A small model that answers yes/no questions on an image's attributes, trained from scratch.
Model: 19.6M parameters, 64-pixel images, encoder norm layernorm, encoder activation silu, encoder patch size [4, 4], encoder widths [48, 96, 192], fusion encoder layers 8, fusion encoder norm layernorm, fusion encoder moe soft, fusion encoder num experts 16.
Training: 7200 steps, batches of 64.
Rows from block 2 of the fusion encoder of a small model that answers yes/no questions on an image's attributes, named by matrix and row number. Rows with one number within an expert belong to one neuron, the router's apart. Each number is 128 + 24 x the weight over its row's rms, rounded and kept within 0 to 255. All counts start at 0. Numbers have three digits each. After the name is the row's rms in percent of the matrix's.
Before each expert's rows are labels from the 100 texts, of 14976, where the router gives the expert most weight on average: "fires on" is the input token at the peak. Only what is clearly more common there than usual is listed. The data: aerial photos of the United States (SatlasPretrain).
# router: slot weights (fusion_encoder.blocks.2.mlp.router.weight, 32x256, trained with AdamW), inputs 128-255
# gate: expert gate (fusion_encoder.blocks.2.mlp.gate, 16x128x256), inputs 128-255
# up: expert up (fusion_encoder.blocks.2.mlp.up, 16x128x256), inputs 128-255
# down: expert down (fusion_encoder.blocks.2.mlp.down, 16x256x128, transposed), outputs 128-255

# expert 14
fires on: "building"
router.28 113:124180152130124126188107137108111096138119116163115136162200117082083164105120143119158091102115123155105122090141124152110102143127141158106171143108136142122105155118125113165137133080098182101126105102182127161106093111147154127109126136142134145155161131102143179161083119118127105128152100099130133091137104100127084143153137124147121116105107134090166154139128088148110127127106
router.29 099:106161111174147136198109121138083108111126113104150135178146138093117152148098110100125120114151117169107109143160118169087073170135091139159105104156120111121085157139087120152120094114071128133138120119162143124112106153115127167117114134152152133122146124107129160154119134131121124144129131137092117099079103145174120138136071120075153144119142127113109187149159112160141135092115
gate.3 175:155128145136047159114100162134173118124131104146135105108071136088124093112111109164111142124109130119156142100131128122123132072149128121132139158135134119120138175165093121153070116136139149145116108091092139142108133152133153154154108152165168149164163145113148161117123150105153133100131133156118134133133115106129131108112144135138086100125138124132142141109125099115108091162142
up.3 150:139089136116095148101108113095107090114154156110142139144119125137111093099128116113129149084128119097155102121147115122137125127131144131157124117139132106120138185129108109126177073123113149135173159070132123095088157171135153114140122107173160144091138158148167168136109119130109129150158125111129137140144113086102102127111129115130104101124114145113161142119150100108121132131143
down.3 126:082117125101149138108104123090155109098106146094137124099136148173142147124117103135100105156124148115132116088141118091110115133139116062123141113157144091152111111087129141083145095154104116117148089117118177103124106153143118126129146132149126143139148112145176138144179109142107144149150125135127134206107136182091113117154137110149128096122156129135122155133113127115128096156137
gate.5 078:145133108139157147121094129157163093157159119075095159123117113114174120130110170140091159122160129098133089128149133078164093136119162103166121110121126139139113151050135108112176126066114128146121112126156124140123124126121098135139104129127138115104093100136090162087099112147128151157117105138088133109104122109096097118155130173080112117113138130148134147165093175161132132115148
up.5 067:065139176105141099122107143105128127113103175148115145067161101137126160104138096136114143109119123138098127141090129110122144116169138091103147123116114139081159146131158121112122150121138170113138122132095135115151134095097135110128096146060109112117133137106156126116115150116136172113119110090136148157132084134124133144082143139167142116140119105161122106130164084108102153152137
down.5 069:126132105100139157164112130137112129160112163126078125099156098125115137124123078123198141141146131158132102196081143104112126108138131121146084136117089150121153173092130123096146156096139085145122158159072091090146124126136152091120140158055108090093107135119137113148156137121159164167156107128115137116116087132128112155109104144152172128134116146122122139111178115138130189133149
gate.7 043:059118122107158120122102137147124172144142154114076123107140154154116163151126124090115111080109146157123135106106118093163153130152128095142107115139129130121100106095105108120111163122143123141112140139091124113150135169122087144122097139136132121112116116115151093102128119177108137099131064148130124136118166147102118157117152123136150156132138139166154144143160131159114132093129
up.7 041:169137142095140124144107110160124144145113153178174134136138132143101100142139124153085127130123077135130098106127104113097110147114108142123155110101104129162166137117100141124100048129102120162110109116127088147145132132140150130125137132108061119089140125153139136191137124120141130121168166140122093132119135139149133150117114116136130157115088156109078119140141142091132133114088
down.7 047:137136123080112136128086101109124152135129140102149175155115138130098148113150167124121152108139095149160099110131132127152151121112131113131117113147096145138115146130077138107130129147185141134125106117149104126129110115138091108149167117103113137154111112124097073134134084094118131143116147096123148096102164107135142105126114111085140156148135121072129106177156161150128130093106
gate.8 113:162138126104149102146141138108125152095179090093182075145125131129119134111120135085139128120143129133099136109121136122127160182156125124082154136122134118141174128155125148177117131135119066073160141145187143110132123160138173123154126087139127111131133124137112103147104117137095121117135161165173118126137129176146108126125117110122119164127127130106114104115149125124163107109134
up.8 102:132109127130154124105165082163199152131142124143079132125119144111127146118150106191172120159114126151111075142150155100096114100158125078135165136118114156121102108135124133087146096106144137152117117139116090161112141115109118126079124151142110119163111102142143126103126106119117116078126107166115124163168143094149129103151104150156122093096119158108131152141111156140112139164116
down.8 104:125080120086140138122136136127168168113194123173092079135140125123132132113149111147110158133102090085161092145120156108112149108134099080105146140117150128112136131152101139147165155146133116157110179109137118120119117151144110090105161162131131152151114122098150111120142115116134151126154125131117091120148127103132120114154083120120138125102165104093132128117093127135132144151112
gate.9 085:170158128105141160158094126102095162144108146071083113129094135130104121108143121105175119117124120123109165088126113137104147158125109141116142119102113128151101143122100138185124128188162124118123141133159118132115112153108118141120128100138158140104128111097150111147082124107141127158112109131126130127139104167136133111131131162142116132147166115113096130099115094155096097163160
up.9 084:100134099101136068087128108112154103126139133170169128120131127141168082155123121147068159125173152140127102155119107124113125108150145107139088136124137105125130137128146114091160113086102111138122129121111119147125149136119192117189120142114075109134127139115152145109164118134112142082139155111131137157103149114157114160135121132124122153078111179155134177167114131111154147097109
down.9 089:095139112131171050116113128135123131146140115134088134140120138116165143140152096117195124151173154152112091147128149089099110106104168146146093128152143102139124088111169116113159149094156100094122176166078111091056108131113124105160148150118133140139113147133143127115167135158101094106099125130176106130127127119119128121148153135141142124088148139145123137129103138138113114095125
gate.10 033:148107087159115110118137116145134111141148130172116131114115122128128117135130089161074138106146112158095108142108147106175134157170160106141136137089078081140140099129119125113146098125114109174079128116128130097148165140112142110119121115182112103168142166159118158126159139116108132086093147110124095189088150100093090112113160146104092140121121131135109152153088129111145107121131
up.10 027:114133134128118101120158110115136176123168089082107134115120128049114116126141134138179111063080121121149122137161148095115145133144149110147117116185118157180100140118145126160155177149144117162147174158151112097145174117130129104109119114163111099155125108081090130128130121154139133164107102144123178146155094160110141127124098117150187130119132139116145143103111105095113100135120
down.10 027:128102124124123119116120114098091128116127128164123140114127148173118120131166157126110162101090125107110114132129143122159100131124145108120129143102125130165122111094144114127106153130147172100140110156106136071106112099143156138101130165149141075107154150078145136115152160145144108095113118132122135140156067119083105153146164116142114139105153146153139117118110120133101106094103
gate.11 107:111155152120094141139112131114120105159138120079088118157088177173162128117168124141088135125124128113096154139124167119131123115115155077150107148139153079127150113117089125150099105154129094140130121122141119161103125120133145179090132137135136122103135138112160151133132103087134151110112177196138171173145126130104118120089154152158098140155136133141141126082132100134080105134161
up.11 124:143117076092142110133134091116109138165134074087090131147151113167147145144127116108143142155205091109093117139131130124104142141111112096154117145121124105144135148159087121159178120101121125147125120119098130094097119080115136153110124112107101118123077208112148149131096108118151133155120122092115129102095137127102152140139139162128134110143125143093140094119122169122138110125158
down.11 133:140141132149142115115126137140135113132137084060128131104179085151124111121139133139139119143168129184103148166097085113112096132113103141144138128085127121132155141130081139132150105129128153116148108143115137144134157110122140122131156120123147139107122163128166157141075099140117150142127113097115084102091119140120113153133152149129144080117112153152182132105108144126141115132133

# expert 5
fires on: "building"
router.10 111:155144117117159113119103118150140154116155187083142122114138136126112131143124124130146121125127133146139136136142101140117168116100096140147106125107129138118117160135130133161084101097114114134149116112146098157138122141097097139168133164107116160114107127114125117122139115113113141157141181150119093124143130096170129134141207109160127096136108120106107111160106119180139137178123
router.11 100:144149136111117097141101139138145142139104120079142163105120116101135113123149129137126126160128123147136123096111132128117136155120116104156152093149137161110157107161126161161097081114136121136087137108105105140138138114119115172137147096109087095107148113105113198137121077113132136146115169166137070145125123130155099148127177140128124115117124105106105131149133154148137128162177
gate.0 133:075146113128164096156147132136114103139104142132135166155176156132081132119110153102076112132117136209142118134122097151117060148136101107149126107095109133125126138098140137156090152150089099120139116129145133120157123117112156126137106121146118118085130141139134114133104112109121106102153093079132063171091128135084134125141171144148170130134085133143127070150146158127132123128120
up.0 130:158099151114104170106118112122123161122149111126130104109080127119171141148139127124166153120141107045117145124150139101164181108115158139112120141162153119115146081128123128105195125084170120146103135128109120120088137141119099124123145159124131142162121141122116148124152131146148156166099172174114182095163152132180115130110084131101074140141147111119136171112109099150125121126164
down.0 143:059126098111116141133162122137120108156127124181122136157136167134074130127103169158116087125148120167149127106115136171143118100150105076160116108113096075162104094113108111123109174156153108148095103155099122098100145108115123156166137132098139129110146135109135130134141108114108118129135118108124144167125115124158132138133154147164104140133124142137170125136135153147117133124143
gate.1 006:142146115117155120129135115170139132146142133147105135140115111098125171072128140135158116139162122126110098112139136115108136135153129118157125084154138145148148122112157122135118139162174132149107146073130116095093118093148114154173128122186077123091120144112122123121096139144099092113121153166171160122115083177122124180135112177141130128128127151085129133157071158122102094133129
up.1 007:129145105127091099119119104127114116145092088084105144112171119105160117130106156131136102126096132125142100167137131099088131124114195168120126163124079168116133127119096121122099118120111102134144119133157122153120138142130080101138114130151100112141104156127162132131151150105135139134098101116145184133137132075125145103099113144105142142109155155168129118101116121146108131132112
down.1 007:139163143096089128105091095161142088138102115090072133129150112155140090110148162135126108129114161131122152134131130111106121137106203174116135126133109134127157138110106119100115116128117082173120140123121087164105085143170118126147154125115161114128102087147154143133128126145124154163128088153135153155136117130122127117122116163117118112125155159184138110109090134160115133153118
gate.2 007:120083136119130126082082144156149107124105110092128145117109109132129147131116108139155153126128098105119139122151151127114102180118108106122136083112106111124142112152148145112110137081115129195143095110103140154144116093129140118109130123085106106135119103104121114126121156159128106141103103122116160120121116123132130095167120095150132133141108130131103128188141115146138118154107
up.2 006:162151109088146139143148134134103195078139168157126141141129155118157130118153144126126128110142123119153132129157127148128099123128128128134096105106163168132096125100107118154129148180128110135124142128120113116102136121124129143151099148164097129094114103135106114124103162152136159097152164183119124103088112178084140140127137172108084132112153108145131122087089132135125095141145
down.2 009:111093118100123132090127134161103109124100133028161123093104145169101129138104135140149160137113117102119142109159133167109123184054101145112108144140128101110129088135146194133102107098149134195118089107097107155133113090129126125109136097098093124141113089130146108100118138168164069121104134117147125138125142112153112096158126121151155124117090147143112127172148152120127100164112
gate.3 022:161145112100105127128083103107116143119162091116145137178135123130141137127114103098138144147143149152093137100129095118114128136133136140107123122163121102129123122094124118153148111165102116094179122171110096134092149139118130139184094154100126165138113142117173109105150133126120154130131169189136136140109115182110186167147132154123141116116172122151150048136097129143154127159107
up.3 024:141121118126165141106120118133139176132135147182103128078143187133097088159138117119072130105108090119123097126101152156120152123144114161130147131085071167099135141130125131128132143135190139129105148119143148149112095156185134101114147117167143166129102101129100105159128139091097098128112146101137154093129133105137159118138132087101121147130126134164133144083092168099115140112085
down.3 025:126131149115146113119091119123118176132134098209133140127107126099119106150120139085111150142118165149094120095148119105076130140151133143097116131103111124138124123143144111138130109166129097119108151156110097136079097151143145087151165150090156122099170133126141121095092106127086135152121153139158125103132137160144168150128093176095118138105149144149091138115089147102156146137045
gate.5 057:123112102104168097137137109139137132133132147109107129111179113165130081086110130142120146174164123175134186107111123099127098151137092124156109073075144087123119126081138105170135159162137083170152137150124109157134118154123100156149107109152124098106070150136148123120102120114112134095137144144113094160124123177075120162146158138129175113078093141095137111155106150148133141154154
up.5 053:127104112094152085159115129127103091120145140111147138107185067117075093086108111122156102162153154152137157097082121133116111153175106163165142104127138089132104138087126075185119151175114092176147165132121128166126125151127101130154110099160093098110098143127137114121115105121105125162167129170109106102151131134062104167129147098124168124097129127125129105178164131140113154160142
down.5 051:111141125146119110114107168119091131104145140067167138118121088110076179152100139116125134098128148112177126126147211157117156130159127173070119112198151104155108118117111124135092143137122147121125125118159132165131137142126127142114173130099149157149143135122108155149192125099148109120140147112199145126157128117107141126115129072138128147130133111141109131145134153118116107130119
gate.6 074:129108119102152159149127109155145158123151121085210102148122121140168105119100119161083135135133110114140115150147125116138088132151093153132090120091129176145129124117103148137134140139103133104144095155118136114143108182122152145124126124171149101074094152125140077119121142134126127085138111075113100126087125165085141119147127149115111146135136159133135139155093167147162105084136
up.6 061:106138148125146085105152125142103111150090115181034128074095120109135138156135144087144125118142160144152159127137129120111149130116155100145124106143144099139150120126143133086100125112169103156114135107153138152114146119114136123156118131116119156166142121133119156117132122118138130164127143166144153149167140117171114137127109165139108133107120125132109129119118130102108143130152
down.6 069:101109116136114126158153094176129121096087131185181101144103135150128096141127158126126124176096154126121125163130075119146114122133124108121119065130135168126157120114132147131142138123120104147121086158134118128147112185151133095154143108146115117097117108139160130101102125154112110123143129163112136128112149146138105130161101168078088128100136115155150133141108139136139121098125
gate.7 196:074155142123096107108138144114183080124139097098101117119151101141114096127131121105118100107089116164165122088148120146080127123126122097147144177143146102165168155190135147132130164112144121149135100121156144148160137111108124148141127115129111159158091096151122110118107164125107165138097102162098119157152131116126135136131139119144141073119111135127143111172116165124123117161147
up.7 159:143121132130170113177128106182053153110118166167090161105129198163128141133111121113133129143145131136117151129120126150176141167125126120123101093133108157107098089058110143111146124198118112139118145143104095095109137137152147116087097168105166131087159130092139147109141098149148104151115151157167165104119111160129116133105098133089112152145154096133126159095129089143128139119128
down.7 145:125093151154114149127107137119083126120127127241061149131107128113132161132160129082146071129126127116097108140095173144154135117142150180138143101115119108121112080079107127160140133104133131108145114129098120106069139173103134141097113107117117166119123155146144128126149110097173107140162119136129129083130121098123163139101112169120115146123147149122093121123145131118155147127091

# expert 9
fires on: "railway"
router.18 093:104141125150141169158150140159127070144104194117116147123128127110133160129121092110182084143133148168150121104168091134122134155112115143181169164105093116132115123118137100097146130125135119129094109164140127127142124122106110123132111137127135165146154169164141129118099104153130119157159130130110115105151103100121094142139134120134137111182067161116130147113178187157122131160192
router.19 103:105124136154151183148113135159106109147105151155116153116154139108093164116144127103134110099138123140144171122150133145164105164170103158164103086126114107174139125144161125097137131138163168128120093162127144124137130115154131133136117147169182185135148172154145095155133141138124072163104126138114103126131094135106118150151149110116130102138115112122133127134114156127103126107141
gate.0 127:130128111137154145096127121133156098154103120129121130133091114155139156179136145159115129135154140161124117137153131130137140108127119056154107114097114122159086134124166127096136075099140106150118105112093099117103148094077094146096098144135060140130140105129134156086127138110129152122155133113104125192106137125117138109149131150130133098145103147132109129163123113155160123133113
up.0 115:153122127131102171110089122138106105173079126150123158146093080147120158121146140105097133109131119143133119118145135156151155094135139060175112137122121113141116122132142140111136101121139138183130111102097130131069129134114120138105102158118089138102104111133148125094142160133140123142118145135131117186143125088155121095128119142121089122156077113120095133164151119168143119133116
down.0 096:126109139164092127172130131123142101167127163089069100129103110097110129125123135128081120122152131143156150114096139138136116118107145110147113135122086107156143150123112139126141149115132178121120133113163114148095104153120133126148127145153151159094157139127112122106157122131154103140088146103166081129135109083134081105076124158133105161161118117142115134147104142134121132117142
gate.1 116:135149137127145100112123112094144112123141129091074130078105090114110131107162146115084111131109113143160131134170104121149144099145132094154143126085122137148114112128137123133113102107153112104164125165122128126096136166108152095150105163167120107122120135142175176130152140086131083129161099136137140148096121109133137121130131133106066113142170125147121192110101134117136130134142
up.1 138:147128119100081114137134114078113128158126135119145142125118079102166083136141122183157132140111135115125117098172115141083160100151174092141137131128128102130127167116137088132128111123072135084137144128145158125099151133137105132118088129133108115151135111102156159160149120135134133126146118169115134126144114081122123140141118093125104093094149143109114148136127095134104149153137
down.1 142:152132107097104126146133120123114159118153109106151122133144121122123101133120131180172151114097102119172147110139118128101125098140148062129141106138156104150165122142112117125152124139109086142152149121121154144128137121136090106113125119100147141155139129141131165148138131145123155167126146158132119094161121099134106115134159082130157142129153122124130115129108160127152131146140
gate.2 113:157145095130154119161153149116098085134133134079109095128129100173115115102114123155140150157191136135105113130169106094137143178141137081195106107096190154112129099107141122165165102122146083109145094154131104113144126126116136174096095106149106099099107148140114083115122118085120140181146166075147122145103111138113094115111124153124147117168119107141108122176124107125085149124163
up.2 091:158154127139132092147126159123105101149150143081093073104138082133106128091125122129188136142156132144121105119141091088120157151151143107161112085109196115127150109120171114134124142082118092075151113167119099113133137128113134170122102124159080101105125150146126108129133126078136146190149141054110122111098094093075100134095150135159144118154118098143107125174167108142105149139169
down.2 119:102182144146128078137149135156132160098102132116128151129144107124137161113113135176148112146106159160159157143109142141082144105114121110108131102177139102114142175092088100123071183101088123141140154112160116103129132182189101150183158132141141114123148157114147161147110118139140113138128099117113098075124154136145089155109118120162144141130134121156150134105152131102136118144134
gate.3 046:115179112128149152137120128121189111119115096070169137104090100129141119138088145101077163157137176094119149114148167115160130151107134122140109172152142111163164127108114120130083142107105112141113116109131138159140104164159092162102153108129137102153119131160132187120138136113128120165136119179098144122116209127117125152140095143142128121101129111112120131154102090125148098129137
up.3 060:096163115078105164140125134133144075161093133104165128157122132142157114113136154086103102109160135128152163099126112170149100145138113095122119124152124105128145116106115130177090108117116090118085064143132169151127113118122111104106121074115088142128104129121124151137127082127085146128145132105123155145139125141125151135139118143140131148138098100120129132132106171152125155121154
down.3 068:126132090127140139161138082137116111120101141134151127169121137114090130127152150097162106166126114144153199130143115170170132129135122107116141099141103094133128105130137141178122107172131099122109113151129172142113132151119068059150128094099139156145103121118095102115130100136047129127120154108158141158122108159126132114176149103119130100127107073124130124097111154133130121121142
gate.4 144:084119142132127123134100143151112117108093121170132138121091160144122093152119120092119094093144143131144195134099145147151103135119114112139133095171080122201135144113141128151125119160131095159136135093091153112144090147141102142138163099116122146099156175144106101128127152153124118120131124142152150165160130173138126153111177107121133169103158143118135090107134136092153116092139
up.4 134:094132143134113116115104161142096108099097156184117134121077135146113106131136113100130120084116138122149192128107163136140122127142139110129144096185087128169138159134151123142104127141118118142130143095115152113134096149175119134140166115106133146117177147126095093132148149136117125102134131122151161164160121169131128148103192113150140145114165131110114070117139125095121119110127
down.4 113:143102098145114122091152160120132125096132162117101130119063141122162135153153113121143120104117166110133130128137152123095149165105135110125127141188164135132107143162196143107115142117111091133109171095139113131112104082141095104099135129127096085152106133169111151133117116141103130076097127139131163142136144104134139131127138138143136149138106118146078050100148130102117112173110
gate.5 114:147086144116153147119152118160131156109110091116100139077109176141107123128168134134146157158135148147112135121137098140157140107148109131152146097105141156121105128126088142110130125138193153205123143103119146122144156158115129132120104160185128146131102124115117119110112130123116124139094112142127122121120135168158113102138094112072076120116126134134111194136107139129124131133138
up.5 130:133100156124091132104120127104120152117126099141113140081139152090128128123145130119187110117102148095117109069114163132109153103153150170136133115149147115112147146098124101142088168105165181168114153083139165136127146147125102170153129143162134143167138089091094136150121139123144148153118105167090190120178109114145123129118101082109083145110145137101117163124150100115119138127119
down.5 129:166123144113110166130125116120076176121122133063147121132153133084131121148160117118155127116107158103103116098100163116084119122132149117123169094123137128135120130119133106140107118117122096142109164071113160140110119112148106157122123122198128136171125127122127140116119142141157139186134114190107153118174120113117122143109111113138113128091145113115109130120113094102101121157120
gate.6 144:150121130113098178109132128118170113150103119144125116127102137114151114143162121108103127112134137148143083131140087113155106116147114095142132124117149185133127141149072125115149119083143119137095095126124133165094149081073151165132124160138118146124112126141140130134118152122143173098132119135114127136143114122120148109123114150141084077169115131185127147134105107136144127116117
up.6 134:105108153118165120145119150114124183133176150123164119114146110156085092144117159138130118136071125091103149129147152100160143118131139170133148154123092095095144141151139135160084123146113170136184185115135122109134123139165102105126162105100132113162126113084076100145122114134100133097145141101109134102137114149134127180134159062110157137121133125070114111101115156135139142117128
down.6 118:090128154123169117136154117127139164151146105086177121132178086173111109118117142125169107130089109115150118144132118098117169115118132120174114140143125115141191153115155114151126123110157154158141164137122165149128141142129095151127144059106120157157076091136069081171109108122094134129155114082089112128162129137126149141119156098120164113113127122089126145115117158123148140087118

# expert 3
fires on: "road"
router.6 098:138160152146154154176111134144145123089146125116124093131176133079126141097167121108136084103091121156137161109129133131098109127140107108108169162144117151139087130162130118200091088092122156138152138135133156132147123179115158175135156145194111111116129119125110111168104174119156105149173126091115153110117101139121121127128127120119133121105138154135162105132128108139146083143134
router.7 120:123159122118103151137120137117084103125122112180145119165170140083084161115123160123160121079136112137122140110141160144102126125151115155117146126133145104127096142126106096195142099131124184118124105094173139123104120131147166144134122135171159125119149136104126145138124118126115132128150111104111138118167116111130117152136102114134136135083158141093158129148153084139109135137113
gate.0 100:141107091177134126116154141145145094154120130062117111075141126149129124154165168149126105164151127204102165116123080137159162152112100100133142175114131107134127097162106159136141145106120149134126073129121142117154152095174126133123145134157150119136133118107125151142130113100119121132104130158145108148137168126147080156143148134140142093131171121132146138117098144132130151146137
up.0 102:092151133088146125130096122186133132123066170156156179153089137128110127108121138118111135125132131124126128143113176155108131104110129111115096088116170150106137137107161122185090138101153099134157144122129100183089095158095148126130139125089088113131140109142119135095105139104143121105164123066139145183143112177126133104100109136143125129154101108127086101141169126126123127144123
down.0 112:091155144089110151162183141160096135134101156131155130141134122129110094146112150117147134132118079132157115147116158143095173128140121141068113096114160118130156135113127135133079150145172107124123131133170130127136116183117156133165143111116101139136128122103097158130105135106130132140136157105106148071170117156154110100100096151135084153130120136111107115126139144119126139107118
gate.2 008:143161127104069166117127156086126135142130076152102132175115123115124079108138130154168104086115126129160128128132106114096118118124122152129113131166162128096125129149144132143189138114118185145156152083129156114145123116104109096143132144147125148150109176126104100135138147111138139140146122137120122132110094131127186142120138128172118106121102114101137115091132103106153107115131
up.2 006:124113163121172123143161091170153137139122156102108130112095132126106156127120090113122132148144126155098145150089161151148129139142130099115137125129121106140133116078161153096111107114181091149094122148151116136107138136160168196154116134121107120133138107153130155119124119138124113122123157105169131185138132125145106144127114144127112132116134159115151169153099154119128135094139
down.2 005:134097110138105143103129158129172149159094110118119120137131109120090153113126123157130090119114145147129102103144133139114104096131086167118109153110130155120131150118144138149121124111067101091159102127110113132117139136134113094155108183166186104132109138098118112133126128117141177090170104109130106156092141113138166198105153126162118125150139139099141124116137149099129124082105
gate.3 127:141086120122157122127128102157141113094146128197134119130166135148156113142144134119107144171128147117149124142131111095154081114152131121146109112109126120165143116158133117080140096158124073178147132155099134202151148128102128101118114168149117112089095142186136169104126125145142142194157082173125092153094106149107112095121081084112151146121134111167095115139085170146138148161135
up.3 104:159118119149180107144141145100116111085122162198142113119110172188080098119128128100116142168146128142112182155112129174163099143099114139131112147108132127117124145131145135119154121121201152158152140142110087142164159105161142104147169168138137139126131126136140131145150121101142110163126102135154100108103153147159127106113111099125131120119136107159096107113089131092105127123120
down.3 120:093158166142161156169142157090105125117131083091137147143133118154153164154105175119162123145170113132163122092169130119147176152133137139107096114115115135128071134133125132116143122129181143137137128165145087124139095169121105119144122117177128133151111147154095098147100119103132092156120105086145132115113141166176124105118063148101121143095125108106129127136117127146114117088154
gate.4 088:143116170125103181134115125124116150150132068075151154136118169134124113098150120206088093050125129152177132150155160107152088148141139122116129154137112129072119107158105147134125112144143166140111132091160119142114099164129140100102134098136134116107138115113127164151085109123125114105121094162143140127138122115114118103126119147124111133123090144098132101087132105130159107089153
up.4 092:150105137139112113153111147120084135140147148107124093097138101113153106119084159139144103127115093135138148094131113136125132111148120137123138120111113128081109098082103110171108196189120110127168137148109129081093118138172131146153113168153192137124157135078147089167138156147171137051120143085135109074167073115141145100138145103135132185156137129139160096113129126138097106151157
down.4 081:144114106109104124125144100118086152147139168105118109100148113123097151131122133129159092154134108113088109084111154133116132136127134130141131158136100098117103109110110123170069161155116111147119104128116108081073131097166106155108097155167161127117156136076159100136083152155166123091098134118141153123165130101138144113143113129136089156141169107066158150120168134149070113167113
gate.6 119:124125106125181150161152102138145121126127099119131129129140088136141131159122095108106165133123091096129117147126155105126116142129107132112130160095108129188143138143128163098147143143144141179145138154115171160132112142125172127077142134110147135141081135151146141109145147149124075115128133153153070181095139171105160106118103121091134119119129130139121127098072143146137098137126
up.6 120:140117158109084105097107160135132123129134112111092136131096123138146101118131142168189108093173184126145120121113109139113113112130133127138096089160136132123133140099133082136116099132112096095131110119148094136120126120083079127139142136141096089117137109145112134127069129120136195133137140120074169133132142100140111092151153144144110147112123164105147130133175129163092154128125
down.6 107:117108122103119113123114158103125096120147105191080097103125152136147112142159122129155117101151135135110120126112112095107098142117143078146104105112157119121165126162130106096142127125105177123131144107150147106150106086113113112120108167134105097113112138154151149102125170146103165126161160127121120129133172129095108100134128133136116102126125174134125134137082136123098130156149
gate.8 129:114115125121155106135188134103170149115134155097138088134143130133156127124098131136089139105086157099120081173151149094113077101101123107144099126125139181099124169121181135133171148143139131112159163131150143141179107097125125110079133119098150087170096129131095104153137120156116125124133123146142136137146138119131139147150104134129166113137113117115130123086101123117117112088089
up.8 120:155135117148168130137097125121141108137155121169114137102156127121140105168143127134145137143147160169128129116120113127126135159125168127093136110136115115146124108099125125098111126129150136131125124148146132123142131154114116121152111150151103137153143101121131106081118131164118142137119126098130124169133086149133053101127122121091135127091166102169146167124117151124090158132171
down.8 118:160110100126155103132107113103118127085124143194127106137103135154178136129134159159113140127135130135091125151139096139131143138115140107112112135145138161126144137133142107097143159123119119112090184129099204076149119136159120095120138146123122116113109124125112087090137108147086130099151139148142118108160111113160105121138116150128148113118196112137148150101108146103104110131115
gate.9 117:123109121111182143110099145142131096147112114063123100125149128104126148140140127159087126092146124112111132104140112144162107134123118114138148157097122093121113121102103117113098141148114159104156140085130170073122111136145204120111119139173154102100138149118114131125136177142118102082099130164109113131102111103094090074159124153093121146154170149114156170142165121109096104160100
up.9 117:125129110108177098108135122124162090144127101087133185154138073137139095135087123147107142077179133113124122127103121164136113150122113120080140160145122109087116112142123103145140133121096147168128146081159163148145099126124188116121106086156104100148110154140110170116127151118105101168146114146132152076102114113107124115119088160078137166158144129082147190123159146101085102133114
down.9 133:130153149156148121096117130091135083163105102141100131128103107198161121142111171075159099091167132161115144155104094122150136156140138093119107142145134110109140101125118134108125128099098135155154133114093124115179120138136115130130154061122122115165088128153142123129141130150113144155136119142141106144135165115099112180131164142118165151117111179146130107131116147149144118103119